{
  "train_examples": 184686,
  "n_mels": 64,
  "spec_augment": true,
  "encoder_mlp_ratio": 4,
  "encoder_conv_stem": true,
  "decoder_norm": "layernorm",
  "decoder_activation": "gelu",
  "decoder_fused_qkv": true,
  "decoder_positions": "learned",
  "lr_schedule": "linear"
}
Rows from block 2 of the audio encoder, named by matrix and row number. Rows with one number belong to one neuron. Each number is 200 + 20 x the weight over its row's rms, rounded and kept within 0 to 999. All counts start at 0. After the name is the row's rms in percent of the matrix's.
# fc1: MLP up (encoder.blocks.2.mlp.fc1.weight, 320x80), inputs 0-79
# fc2: MLP down (encoder.blocks.2.mlp.fc2.weight, 80x320, transposed), outputs 0-79
fc1.206,105,202,201,235,161,218,222,195,151,187,212,226,191,162,229,191,208,221,190,192,197,179,200,200,191,171,214,213,185,196,236,212,143,221,213,211,199,220,202,228,197,229,201,208,226,161,244,194,204,181,218,202,205,195,177,223,192,173,207,200,215,209,207,180,183,242,216,198,211,193,171,185,172,192,202,203,186,191,200,210,197
fc1.207,108,164,201,183,172,159,188,202,221,197,203,209,189,219,210,190,176,238,187,166,197,189,216,195,227,211,181,214,220,192,199,178,201,219,199,205,207,191,197,251,171,172,187,201,167,202,176,207,187,227,197,222,176,223,170,231,228,200,231,235,169,218,192,211,194,230,191,199,196,191,219,226,218,194,232,183,183,225,206,198,180
fc1.209,096,196,197,207,151,210,245,202,205,205,199,222,217,184,193,210,199,211,171,207,191,169,203,224,217,191,194,187,190,203,163,220,225,209,223,210,199,205,242,228,178,205,192,218,228,201,214,200,214,196,205,216,212,228,167,205,236,188,181,186,217,182,229,184,164,212,170,195,176,192,175,178,144,183,193,209,178,214,216,222,194
fc1.212,098,208,140,203,165,232,231,200,174,158,205,193,188,183,182,205,206,210,204,186,198,196,210,217,188,228,205,208,201,183,176,179,210,188,195,161,195,233,184,200,205,196,221,195,205,177,195,224,172,187,174,215,187,195,161,207,229,208,222,214,183,194,234,188,185,195,182,221,191,197,180,194,198,225,207,211,167,217,157,224,169
fc1.213,090,191,230,184,198,171,206,206,201,210,183,188,220,175,194,209,213,194,210,161,211,216,221,181,220,192,204,222,191,250,205,181,179,201,215,227,184,205,226,189,202,189,179,214,205,209,192,230,211,197,168,157,209,174,225,242,231,210,193,221,161,219,187,189,193,164,184,216,201,191,207,202,169,179,229,190,198,236,165,211,197
fc1.216,098,174,184,207,211,225,204,219,214,185,211,171,230,203,190,170,179,162,173,197,191,189,212,192,193,188,184,204,204,219,173,202,190,207,216,200,192,221,221,231,190,177,185,194,213,188,198,169,200,246,181,254,216,223,184,230,214,212,225,204,207,205,180,196,195,231,162,228,187,220,199,232,178,172,237,187,176,210,201,210,187
fc1.217,107,189,181,213,205,207,229,216,207,200,212,221,183,199,210,191,242,191,232,194,189,159,230,204,210,192,194,233,191,201,164,195,190,191,229,181,184,189,199,192,191,186,157,199,195,178,243,186,221,219,192,163,195,212,196,204,215,213,237,165,197,214,183,209,208,212,182,253,222,182,171,227,203,181,236,186,202,211,219,208,191
fc1.218,101,174,218,195,188,234,250,179,186,190,202,204,216,204,237,185,216,208,197,211,202,177,204,225,209,206,195,219,189,201,227,188,208,230,174,223,176,186,203,184,210,203,259,167,200,199,211,220,200,204,206,189,198,220,198,212,223,236,204,213,204,223,201,193,190,200,222,229,170,148,197,235,182,229,195,167,180,226,208,204,209
fc1.219,092,169,219,263,184,200,194,215,181,171,218,176,205,201,201,218,218,205,206,213,171,224,234,202,187,216,212,200,186,187,185,228,188,211,219,177,179,207,208,221,159,215,175,216,193,198,196,215,209,194,168,218,197,211,190,184,194,195,184,233,203,212,186,213,171,212,155,225,217,218,200,210,182,183,198,229,162,244,208,213,184
fc1.220,113,183,188,240,175,222,214,212,201,197,246,176,198,172,203,212,214,192,205,192,172,155,204,187,208,192,183,205,198,183,189,182,151,199,213,183,175,210,212,178,209,163,242,219,226,168,224,212,195,206,206,199,216,226,203,208,175,182,216,206,224,230,199,193,177,177,204,225,195,195,163,189,196,210,212,186,195,229,200,187,160
fc1.221,114,148,189,203,193,202,220,203,170,176,203,213,195,204,200,228,203,221,193,194,228,175,222,213,239,223,207,197,199,202,155,197,186,208,207,199,197,194,210,210,171,211,154,208,218,177,187,194,178,216,230,211,209,206,207,216,240,183,180,220,205,202,195,187,190,241,163,207,155,208,205,232,197,153,212,193,181,211,208,202,179
fc1.222,089,172,200,214,211,198,231,217,211,214,234,220,197,187,152,219,170,220,188,196,173,196,202,171,202,196,201,194,194,221,189,224,169,203,223,201,163,182,181,189,188,144,198,194,195,203,184,227,208,195,207,209,220,222,205,195,197,148,223,208,197,192,202,239,183,179,206,185,189,202,222,203,164,203,218,203,207,221,242,231,200
fc1.223,073,178,172,183,194,220,189,185,200,178,182,244,193,184,218,212,194,215,177,185,217,193,189,193,216,163,179,179,191,227,220,175,173,224,194,192,187,207,167,201,179,214,196,178,208,189,201,181,176,225,203,200,198,167,197,204,165,234,182,155,228,216,202,172,195,202,203,175,186,178,228,196,241,213,222,192,168,211,180,227,200
fc1.224,110,196,204,181,207,194,168,230,181,198,215,203,226,189,227,220,206,203,212,179,218,214,231,184,186,215,206,238,195,188,160,215,195,171,212,177,174,184,216,193,188,192,177,220,216,206,216,210,222,208,235,210,191,200,201,251,235,218,188,150,200,208,220,173,219,181,173,206,175,193,215,202,199,213,244,176,210,197,180,217,178
fc1.225,083,190,185,211,220,206,220,207,193,186,208,221,146,189,208,213,164,190,217,230,159,206,180,209,173,232,167,180,182,234,200,186,206,208,207,195,187,174,235,193,241,220,203,209,224,202,202,203,221,211,207,194,231,192,202,216,178,210,237,227,198,189,206,185,212,196,191,191,200,205,206,217,218,186,263,195,187,172,183,188,214
fc1.226,092,183,166,192,177,216,198,199,221,192,183,231,197,234,244,231,176,190,218,208,216,199,187,205,215,229,164,219,222,228,161,231,193,213,199,191,191,205,206,198,187,166,204,212,212,189,201,187,186,200,146,177,235,201,217,169,189,200,206,176,199,223,206,180,208,205,217,197,164,199,178,188,212,193,193,170,158,215,194,204,217
fc1.227,100,233,194,240,178,201,221,200,183,188,181,206,223,154,188,165,193,179,202,196,187,184,210,215,229,220,208,208,187,194,167,186,208,193,241,182,191,180,201,173,200,194,250,200,196,218,212,184,212,175,203,207,220,219,191,203,219,202,159,195,224,208,196,197,128,197,188,191,227,192,224,214,173,204,210,214,188,210,201,205,199
fc1.229,097,174,166,192,158,233,215,209,194,197,182,219,189,197,219,209,244,209,204,188,247,183,238,220,168,220,190,212,222,221,174,171,190,201,183,185,208,181,236,215,167,197,201,173,185,216,212,176,213,195,170,221,237,180,206,214,212,212,206,203,197,214,189,216,202,181,226,207,198,228,196,171,187,200,205,204,193,226,171,192,218
fc1.230,107,200,209,173,192,195,206,194,208,213,148,242,183,190,186,169,189,219,229,189,208,185,190,219,201,237,196,183,213,202,231,187,182,205,230,177,201,174,192,214,208,211,172,213,182,199,195,231,244,198,213,198,220,179,252,208,212,161,203,188,200,186,217,208,179,174,197,208,186,218,190,233,194,190,198,193,178,178,219,231,171
fc1.231,098,247,208,173,194,184,239,204,137,192,218,220,190,197,225,230,181,220,200,219,188,188,233,199,179,177,189,221,195,206,160,194,192,199,204,207,225,183,196,203,168,193,215,223,201,216,218,198,209,213,179,203,201,202,195,207,188,186,178,231,189,189,214,205,220,184,190,177,179,201,171,200,175,186,213,218,142,216,181,216,224
fc2.206,132,214,207,186,215,212,179,188,177,186,207,241,243,203,167,205,218,236,182,170,200,215,211,212,189,199,214,226,201,204,198,198,194,196,200,217,187,195,228,181,199,170,189,194,202,174,154,235,199,190,220,165,202,230,174,169,208,208,221,187,228,196,193,208,237,161,228,202,224,206,182,171,199,209,208,231,222,189,173,204,217
fc2.207,139,194,186,181,196,191,208,214,216,200,236,182,132,217,216,190,211,222,175,192,225,205,217,173,221,183,193,202,197,210,184,230,182,210,185,228,177,229,237,188,184,189,185,201,192,174,179,183,192,189,188,228,227,192,217,179,181,189,213,235,190,178,165,217,201,245,193,200,220,208,187,179,221,218,226,202,189,214,176,196,220
fc2.209,075,218,214,172,178,196,209,209,226,192,221,201,211,179,223,203,231,189,195,204,173,202,185,159,229,239,190,200,199,216,178,189,211,199,170,190,193,212,208,204,188,197,188,228,204,207,183,226,196,161,206,165,213,191,182,224,169,219,207,195,223,198,202,221,187,215,189,198,194,217,251,203,167,160,146,195,181,206,229,185,216
fc2.212,066,191,181,228,209,202,213,199,166,214,167,225,195,190,224,198,173,186,196,208,184,219,233,209,192,169,186,204,220,178,257,230,224,206,205,207,239,213,173,179,199,213,245,186,194,210,231,153,218,221,202,204,241,189,203,190,197,219,182,212,184,196,168,204,180,207,190,188,201,191,216,206,186,212,195,196,165,181,208,214,183
fc2.213,080,202,212,227,229,201,207,181,200,202,173,185,132,186,177,228,170,220,219,229,197,198,211,210,202,209,182,182,187,205,198,202,172,211,211,204,200,229,198,182,174,201,204,171,196,207,212,175,169,203,201,223,209,172,229,193,227,205,224,220,155,188,206,234,202,246,176,177,197,216,179,192,199,187,184,194,218,220,204,191,229
fc2.216,073,162,174,182,197,169,199,189,162,218,216,193,190,209,240,199,207,196,175,221,205,252,213,211,216,205,216,187,194,187,232,227,216,184,177,216,219,204,218,196,198,187,179,226,205,208,202,185,211,186,219,177,247,205,179,195,179,216,186,215,187,172,186,217,161,209,175,214,205,223,208,170,178,225,164,198,178,185,224,199,207
fc2.217,152,217,224,185,218,197,193,190,214,175,202,233,247,164,178,211,209,200,197,159,162,205,223,176,217,241,180,190,220,213,186,192,189,200,200,203,156,210,194,190,227,176,191,197,208,186,178,235,191,160,214,181,200,205,188,214,191,201,217,173,199,191,215,212,231,174,209,199,198,223,197,199,183,197,178,226,233,212,228,200,234
fc2.218,091,183,206,192,191,189,175,147,171,191,162,195,196,190,204,224,203,168,192,238,204,198,186,212,193,222,193,179,199,188,222,190,234,211,187,204,194,241,206,190,189,206,176,232,214,236,208,207,203,185,209,198,215,174,201,214,212,228,220,223,206,199,194,238,196,211,170,183,171,248,213,175,168,201,176,177,171,198,225,206,202
fc2.219,078,203,202,164,166,225,216,221,235,193,206,171,217,206,215,216,214,174,194,224,193,185,186,170,206,192,183,189,209,196,178,225,187,186,186,189,211,208,205,222,166,215,189,229,168,193,177,195,217,185,174,211,194,184,250,212,168,186,229,213,232,206,196,197,193,199,176,208,185,222,189,241,188,163,188,162,170,218,197,196,213
fc2.220,115,194,226,194,172,235,162,169,191,169,221,207,222,183,203,204,181,182,204,210,224,209,173,218,168,180,209,177,191,178,189,203,181,185,221,224,214,222,204,230,200,197,184,210,188,224,157,186,196,204,163,210,200,212,195,202,181,172,212,225,224,218,176,225,238,179,188,223,204,224,172,200,207,182,213,185,177,226,178,225,209
fc2.221,088,221,213,161,181,170,202,231,194,195,231,174,192,206,219,214,212,202,178,209,193,217,187,156,237,210,188,202,193,218,175,219,181,216,186,184,160,223,223,185,189,201,176,226,194,194,186,213,197,169,213,190,197,202,232,225,162,187,226,209,225,172,205,218,202,220,173,201,193,213,203,220,184,161,170,190,199,220,222,180,220
fc2.222,065,165,191,174,185,208,208,210,217,228,221,173,206,223,250,190,191,185,200,228,211,202,193,167,226,189,201,167,202,192,198,227,212,217,158,202,191,198,191,215,208,219,211,216,203,205,200,153,207,200,184,211,199,205,222,231,150,170,203,227,197,187,167,222,194,222,198,195,198,202,218,189,187,187,217,182,172,206,219,156,177
fc2.223,046,225,186,226,169,195,196,220,255,155,173,220,197,197,186,212,234,196,205,215,216,192,163,195,191,191,203,226,194,217,173,190,184,190,243,211,226,229,226,196,153,171,189,212,205,224,204,198,209,203,178,191,190,195,221,173,219,210,203,200,240,206,204,200,218,191,200,213,178,192,196,189,203,176,197,199,209,224,155,194,212
fc2.224,131,179,198,209,220,181,223,208,212,210,214,185,120,202,202,188,206,217,186,208,205,192,198,213,215,214,174,222,189,207,193,194,180,199,206,192,178,195,189,214,193,202,182,188,217,188,179,181,178,183,184,228,237,188,228,205,206,204,197,217,145,196,217,189,213,260,204,206,194,203,191,184,220,182,224,177,196,245,209,185,230
fc2.225,059,201,209,160,180,211,202,210,156,210,190,189,232,183,211,210,178,167,196,213,192,224,188,200,201,201,187,192,209,183,222,211,215,207,185,177,226,183,199,204,240,222,186,221,182,239,192,209,243,198,230,196,213,235,207,247,193,173,198,184,232,204,198,189,217,176,175,199,164,219,181,228,197,178,186,198,196,171,208,211,170
fc2.226,086,202,192,233,153,199,191,204,202,175,199,205,228,190,219,213,186,175,223,202,203,225,212,208,166,186,242,176,223,176,208,186,219,198,236,208,224,210,181,204,220,214,214,195,214,243,200,216,213,215,201,174,201,199,182,159,205,222,171,176,225,186,168,192,200,187,201,210,174,200,223,220,196,224,169,201,189,167,185,231,178
fc2.227,100,179,170,220,200,192,201,210,182,197,190,166,206,197,220,220,168,165,208,220,183,217,212,212,185,207,214,192,219,161,198,209,194,183,204,157,220,191,176,223,197,242,189,178,231,229,230,202,199,206,177,212,219,191,188,219,214,217,216,183,179,210,211,185,161,234,205,201,148,210,188,226,216,216,177,167,188,197,214,217,204
fc2.229,079,190,210,228,199,195,206,210,149,216,198,204,166,230,202,182,162,217,226,220,243,188,212,211,170,151,217,177,172,214,189,184,206,226,201,186,207,193,183,198,198,223,216,183,226,225,218,199,179,241,198,198,191,191,202,191,208,201,182,177,209,227,193,189,177,217,194,185,193,180,213,208,236,236,204,193,218,173,215,205,169
fc2.230,152,183,168,187,207,216,208,196,199,251,177,181,166,223,189,180,176,207,190,245,217,194,205,214,203,185,182,194,174,205,233,210,210,209,171,209,237,202,214,195,201,210,222,239,170,219,217,181,220,217,211,172,182,214,212,184,201,198,237,222,198,182,211,218,168,212,178,198,176,203,228,184,173,181,203,207,202,177,185,219,165
fc2.231,071,180,192,189,174,162,208,193,167,241,182,211,183,236,224,188,196,204,199,199,229,203,198,204,201,194,226,201,187,202,236,203,244,213,182,205,164,187,199,216,206,234,203,221,179,202,205,189,232,215,237,180,195,203,193,240,161,185,163,222,200,208,195,178,192,232,205,206,201,183,228,178,202,222,213,184,183,173,202,183,178