From a checkpoint of a small audio captioner: encoder activation gelu, decoder width 320.
Rows from block 8 of the audio encoder of a small audio captioner, named by matrix and row number. Rows with one number belong to one neuron. Each number is 500 + 25 x the weight over its row's rms, rounded and kept within 0 to 999. All counts start at 0. Numbers have three digits each.
Before each neuron's rows are labels from the 100 clips, of 14976, where the neuron reaches its highest value: "responds to" is what is common among them. Only what is clearly more common there than usual is listed. The data: single notes of musical instruments (NSynth). In brackets: how many of the 100, against the usual share in percent.
# fc1: MLP up (encoder.blocks.8.mlp.fc1.weight, 640x160), inputs 0-79
# fc2: MLP down (encoder.blocks.8.mlp.fc2.weight, 160x640, transposed), outputs 0-79

responds to: octave 4 (41 vs 17.2); octave 3 (40 vs 17); pitch class A# (30 vs 8.7)
fc1.53:492483500477509515501467477496482489448530483485530529527476510546495541491485434483484526497510472510486467517552498505520552485448498500540485476497472494509479472517482489537520550498504488527523493511519494469499506504501514496474531515
fc2.53:499482510493474509486464484489479506481437533487507507506488548490492510489477485513501504484493507484535499541507438526502470459515522523490486506495549474515511477479491536500485508517485544491474479508560489529482454475510516492529487512

responds to: mallet (30 vs 10.8)
fc1.284:510452480522503489544504531472522515456530460510479492477513520539460498519455506504473499470488515496525496500500484531508527458486533511492520510491540493518476518511512527510550537445490483450504548506546489506484517449482497491488494476
fc2.284:489512503515494526505474482528511503532492556469512531445491479486502480482505517482508502479502497483482543481460484511519486502476461471510509489503491475534488547519546497476499500531525500463510526504498474495480495469505527534475455533

responds to: mallet (36 vs 10.8); pitch class C (33 vs 9.1); octave 8 (29 vs 0.6); note: C8 (29 vs 0.6)
fc1.570:483450472510480507585474509533464543508531539448484514521479488533486462518503495530490477472460532486442535531517490487509532496507461528459501481505487542479517499553488545523489512513466504474501495505459520465502491499461518511512479516
fc2.570:519472486499485516512503491494514538485520469498452514519480537522442514515501490458482532483453493494548489518546481527505502506479486498514454564470518497507533442518467478467452489515535487478543484517503514527512469476511503504505508535

responds to: octave 4 (71 vs 17.2); synthetic (63 vs 31.1); bass (52 vs 21.8)
fc1.21:468458467488517533479477504493510504552489518514482548563525564460499539499529480468506524524491514482490512487436462534498518506504466533527518511540465518504467484516505509530497493489520464472505515481503500479516469487490477516497490475
fc2.21:507503486518527467502518519479523498464523477538497476544467502505510468489510504553500508469479492515492481499504505538514516499480492486522493544460480521474493534517480468510482503497492457490510503471491538457497495518465521520513522452

responds to: pitch class C# (39 vs 8.3); octave 3 (38 vs 17)
fc1.76:492510523514484506505464520501510476480523474440484442502506549493458454490501478428511486550443479521484524554497480472483470510570516492537471525479496491554506487496523526517506498475527498505499493518489539523472465490513499485494437517
fc2.76:468497502507442442466486502478532500487531492509520471554520515487516510520500493482504525496485527513509499525499518483507486444561524492476506488504524480514500453526500513513491492534508512499491462452489480539521520524540458475481471501

responds to: octave 2 (58 vs 14.2); keyboard (39 vs 15.5); pitch class F (26 vs 8.1); pitch class: E (25 vs 8.2)
fc1.394:517477452518539537508489483480499476469575535529493484522490485469508516522478474472517459486495538475487506510503493517537470516470491500504455473526462496522446504505509493485516528513479477513502509504520522445523488522455524521487505559
fc2.394:479519472502503488473447498501492534521496487473528522487523534474482499540478482466489533541506529470532467521516486521467488511539533500485507488455492465480513456522484526513469497534526537500534487456480509501527494455545510492521481512

responds to: octave 2 (71 vs 14.2); pitch class D (34 vs 8.4); note: D2 (29 vs 1.3)
fc1.157:466477485518559495519488500464488532482507493464478488469533467484485498486463434513531490482492527492532485508484487506522511459501501527519516503469496502518506480531541488491509498551498530507490496494484530471523502520479548518498503513
fc2.157:537477536482519465504467449495477513468522502517464498499465507514479468453452535500507496482494522539496467464556516491500500536512508521526466510505507490525493474475458484468544473477517489452528492524527483493481522482499513494498516450

responds to: octave 2 (52 vs 14.2); octave 1 (38 vs 12.1); pitch class C (26 vs 9.1)
fc1.12:461475477496527518508494523477513493477479506498527511530491529505533572535553450462529506474480501474484561460542488484480494506515488474485476503495518510519515505520540463445501496524489522471542506475487514493526494469500504498461451503
fc2.12:523475492499527554508520506484469500513518480485515506487460496494516456498519513488500491457515465499485495516493479554496519506466509537517488541496510531479540483470496449486502540459508502515463534517483499474524490528469514484520568493

responds to: octave 2 (92 vs 14.2); pitch class G (61 vs 7.8); note: G2 (59 vs 1.1); pitch class: F# (33 vs 7.7)
fc1.463:491492474509484533548498484484452477516534486482531468506474496483486484495467519514522468510498475455463444517502473504544487487504498462488522541528505521549480523475512461462525537495470491512513549528453476517510537489478517545506480508
fc2.463:501512468520472504517473529537512489545505511430526509478508472483472493539499485516513509529498522467476511450462480496488482452525509505514534462458474441521494504564514497495455496538529502505511507456512499467507509493508536532475494470

responds to: octave 6 (57 vs 11.7); octave 7 (27 vs 7.9)
fc1.627:508481496508487500471476466499467509489478537479512545528458498511483517554508485494490520458510472529485498461573487522510524479492494562519522503443502569497478510476452536457459466527532496464489483485490466498472540487505530515517542481
fc2.627:542522516511469476499482484510510492512501506525534472512560490510486525499487485472516486519489554513522518463527506444496463486495499501517489446506530451503478531536506518472527498530495520442472475464501499522517506520483536510482513440

responds to: octave 4 (39 vs 17.2); pitch class E (26 vs 8.2); note: E4 (25 vs 1.4)
fc1.93:493477508481546532493507500499502509483507495524538477513519480515516510481534487502532472541509510465471451527483479491506495532529472480470539525487487567492485514493549508437480509499459480515533476493502504508485499490479522538535475488
fc2.93:548493531497490514496470481512476524538482517466543514474499532504468464497478543446530501508510527488508494513465442496464459516518516529523488454475470462486514491495453487523493518504500575501499516507508517519481481461465562496505493511

responds to: mallet (36 vs 10.8); pitch class A# (34 vs 8.7); note: A#5 (33 vs 1.3); note: F3 (25 vs 1.4)
fc1.207:484511441493486531471503478515468487500536507510530490522458488491457456476507503592476499481503509482491498519503477506531487514523496519497499523520492495474447510543528480578504536506481510510531492494514477522524486501482505472472513516
fc2.207:475476465502527487508484460498492460483521479477502510452522516451485514518491485498484500531518486528472495486507500499489516510477496535485498509530468516469529483465468540464493519440482517521530455552497492484498526485529482518517509494

responds to: octave 2 (100 vs 14.2); pitch class D (45 vs 8.4); note: D2 (45 vs 1.3); note: D#2 (43 vs 1.2)
fc1.55:493488496476575499517482502520470516519519492474517521486492553479514523475529448498519487524503493471482472529502487553500460479433483479518477486442461530497495488505514489499515534509462508463529504490495558485497516483503544548477508498
fc2.55:529493523436514521487517477500475552456516507499456497525440527511530480459465540511477516465493486511479490499490500517498501501520533479508506530477520505531510460482498486509518511477524479503468509533520488527505489472469522455487514509

responds to: octave 2 (62 vs 14.2); pitch class G (58 vs 7.8); note: G2 (54 vs 1.1); pitch class: C (32 vs 9.1)
fc1.316:492453444490498542529500500489496488516487464477473469509476524497501472488491478465508498516507521503479515514494474478547455520506519519531485497541501505510503521461524527515536552498502472507494481474473497524524499515510511533467477553
fc2.316:501486457503525478529513501531515503509495538473508513493521458497442493494492483529494501535497478447505503427487481476482519522460497525510469513468479481513505498523493508472523496500491463500527478553551506484490513489517525529485497465

responds to: pitch class C# (34 vs 8.3); note: C#4 (33 vs 1.5); instrument family: brass (28 vs 5.6); note: A#2 (27 vs 1.3)
fc1.459:485508498510538464518516507518509516525507452465503463500477500508493478475495471499501457546469508493546535532458507478482444533531488532503518519476494464478525500544521504511514500483468493543513457484511514488492477482483529510499459542
fc2.459:518492528521429457487494486490515485475525499525515473554507490514498508479526501468511508474469523530501534485505541471537484447527488499495505493509520481512515490518488497494510497540511526452471456480514489543502527542489472474478496483

responds to: octave 4 (41 vs 17.2); pitch class A (38 vs 8.7); note: A4 (32 vs 1.4)
fc1.46:475455522483507531516487458537463518491517528519481522486479507541472494511475517545486498542523517505493486489489480504511522502509508493522533496511463492438474493486491477462492533499495508484553526542507506448561494481497490537522474457
fc2.46:473480444511506539500470518533489533538503497462515541451512514468527489530461495498470493514531515492442483480454479528469511480509526481482520481471483455513512467551525535463442516518556482522522535498501478500528533465527538514491489488

responds to: octave 0 (45 vs 2.8); octave 1 (39 vs 12.1)
fc1.267:524463525498488544551489499456493489509500459514520440478511445508468475476513488494490469481473512498502479506502494481520581489458444530481507482492542498494524491524469517511515544524474522489501493497537468484495531524460486529513497539
fc2.267:537463515506520533520494538492481472506477501521491494484438482481507499487515504550517512504504454503513506494512490522538516527470509504516485523498506530460493493475494445516497527488494483512481509520489557473479461507482530494499545506

responds to: mallet (46 vs 10.8); pitch class F (35 vs 8.1); note: F6 (30 vs 1); note: G#5 (28 vs 1.5)
fc1.354:463454498462518555516484512485473491495533488478462472538462456513458458501534475489485516460491513457496515519521510462487502516500512532491490488483473509509494502505565505513482548460476503501517464499457504479482468544477500543500471509
fc2.354:513483523493521499446520472527502508518479482502530527450534489496469476525488537445490494516474464467486533512506495478528533542484505485532489517519497522432557511470479495521491533483491550535496512537446528483488487497509492478512528538

responds to: octave 2 (84 vs 14.2); pitch class F (68 vs 8.1); note: F2 (65 vs 1.2)
fc1.568:501474509490519554536499480504454517493536462506479478533495507526472506485488504468491463495470494459526513520480482500554531460472479509509543511502504528530469513512478497531537498518476483465525511475517510487536497513473536491476504526
fc2.568:527515478547502461498521526513533473499505489531459464517486490536449532506493449502485483504470471464536505497567529503504506502460483512504464572496530525452513494490460497502518503492469474497533462493491523486505500512501489504547529489

responds to: octave 1 (58 vs 12.1); pitch class F# (30 vs 7.7)
fc1.387:523511479504469500537495484478499506481531542487533475492497506546478514504467503546491535487492539457488531460502467491517465508539514518480541523496468552515442488492469470507514501516476507486487530479544475465494528477499522503485475473
fc2.387:514484502526461528498474518500514501532471549499485553506462527507454498460478487510498477534494532469547494515497515498481468483522491464484498526453497422524489484530503508467475514532514493487547478526544484522524493445516542527495461484

responds to: octave 0 (40 vs 2.8)
fc1.271:513453522516519540543514484473507501495515490498512479516447441510516515511497504475497494527469528523511486497494493494500535498478511542505507538475521508462485510528551500522497549494461515533525469519498480463461499495475480522482502491
fc2.271:518502479529503526496503518464493443527493512537456483486493477483512491500532473519502464536496475517524514534528496497503528480469457493487484520520493532429487528512490487515503550480450471515485456503483510506482491549469476528519509486

responds to: pitch class C# (59 vs 8.3); octave 3 (57 vs 17); note: C#3 (46 vs 1.4)
fc1.584:519491508509502464512514479498488441512465485489515453518458526461496447507475487483499482522486518489476507535490478509488449533529496505483508506461472478500519507502492478491528492498461457541495494511479549519503503534491516491491465518
fc2.584:516489520515461463489470504497495493503503509517509492541506495492516491485517490475505524509493543503520516490512514474525494445531487485489509482475516426499503494565503521481488505546526518455492464465519506524491527498492507504470490487

responds to: pitch class C# (26 vs 8.3)
fc1.580:483521455541488565470498491512498477482503519509516501529527475521483512481499479473507452491496460505477469458491492543504526486487507528487499473471485548528464517477486480495511484521513489497487489509509502495460506500473529514459539501
fc2.580:483492497473491531499474490527466566518508525466541532474506526493531474515466519460479505478498524502456500479458470505494489483530525477516534476458497433536514493558534516460470498517549529489506532483482473499503511434514568499486478498

responds to: octave 4 (52 vs 17.2); pitch class A (32 vs 8.7); note: A4 (32 vs 1.4); pitch class G (26 vs 7.8)
fc1.155:483469494499539529520493480506482523485500507496494479494496479483451530561491488495509484534462487511471464498507487525519535487474497530517489539492502500497503505469500522507533515475486498461480467497527481513529510479511496528521496549
fc2.155:487525520488545533484518516485501497509506504509493517450485519500509458486485534501494464486493443482508532541505509526480515538484503490506512545517498530497506474449522481534494502456471488536516525532438478488503490488500497506514480546

responds to: octave 4 (44 vs 17.2); mallet (29 vs 10.8); pitch class A (28 vs 8.7); note: A4 (27 vs 1.4)
fc1.120:499477506518537519531433516502485515475496504491512495500490496521476491508476494525501500520475490474470461483498487492506521496465502528482473483507529537495517513486486535512512497482461500480498450497516520498508494493510525536501525536
fc2.120:499502538487545512472533519505524497519495481496481514475516487495487473505503536483499460506503465470496534492504539486473530543497517486515510513535514532486492469458522510532513480453492513554512517546437495498514522508504467480511511539

responds to: mallet (31 vs 10.8); pitch class G# (29 vs 8.2)
fc1.547:509496510530504521480492456481485491447539511489519505517535491489492546504493480462469501537502494533522439499563469501504517445517481496485524515484492543493489501487524474505468493526491455519455436493520497463507523514487527508531522537
fc2.547:501453572481521463502519448505512500461525512501538508523475494468469455478481512482497523449499486500474527474511515505493513529470538508523484506517512500545511479473490492478508478475551501478530510513498503504510501498510500473483514521

responds to: octave 6 (46 vs 11.7); guitar (36 vs 13.1)
fc1.512:507481479544511525527512509523500524485479508478518533520428527504464523530487462556496508481525523493504489457538531507501491495512505544532503523493513507501446499478471477461503518530490491485546498528476474464521544481521530540468505496
fc2.512:529489536516462541487463508525498500554455521499560512478523530492503500497484488489517486527502547490483506480466464486505453436539519465497509464481501435528486495541529529478477524521517549484461515442504499517506486483484537499472485484

responds to: mallet (32 vs 10.8); pitch class C (26 vs 9.1)
fc1.363:464492479503530530483509493493471527541519504484448514509503535484504467496488487518541519495464508504495592487518498471499501505486495524503461509481501505530520510533489550525512520462487488457531440525491497531530496462472513533506468537
fc2.363:475508527475507485493521490521536525505480516461542536448526507474481500517490514480503447498500493463461535500496510484483517495507525516501528475523491484506477488477530554484500464470522544515520522498481457500510519438515478495525491546

responds to: octave 6 (52 vs 11.7); pitch class B (44 vs 8.6); note: B6 (38 vs 0.8)
fc1.358:497465489534484485530439498547464463506525512482464490463507495510495532476452504530494467494486502492501457578508501447539535488525531524520496507497515523478475489466536479501488493463528484472479515502490537556530477552518523507515502486
fc2.358:514499463503481489495473529525513508511490506491490496505504494515432537518483459487519531528509521460546472477520485526496479505514524553485493465465514449494482461530490514494496488558545525490494506482571533501519467505507509496502526520

responds to: octave 6 (45 vs 11.7); pitch class D# (25 vs 8.3)
fc1.565:490485497508520502499498492455496501484522528462498513546486490516473486526505485492490504480523523503524521457496493531506508487498497526485524525483554517473478512515529512473480518480485524502523507535532461475485541542481513533459489528
fc2.565:540516498540493524483479480467484454547480505516502506482523516469487493470526485472509480535477512509557524532525464496539495481473444522492467519526496490456530527507478466498474564492454505472477460486490497513486467522470489528520469478

responds to: octave 1 (52 vs 12.1); pitch class F# (45 vs 7.7); octave 2 (45 vs 14.2); note: F#2 (28 vs 1.1)
fc1.166:484438479508503524507469474500483499500510494495494504525494532547505539549459478531524505511508540473461495493504464511557470555517495496511564511506513532480466480482522489476518497491470480465479505482517519529539479480493533534492502510
fc2.166:478479441519508505501471532509521499536498512473486549480478474490467485524518475517498499550531512448492481467469504511487510492530517512475509482447491409507506478569516519488452523547540496528502500501523508488518490491536537524473513488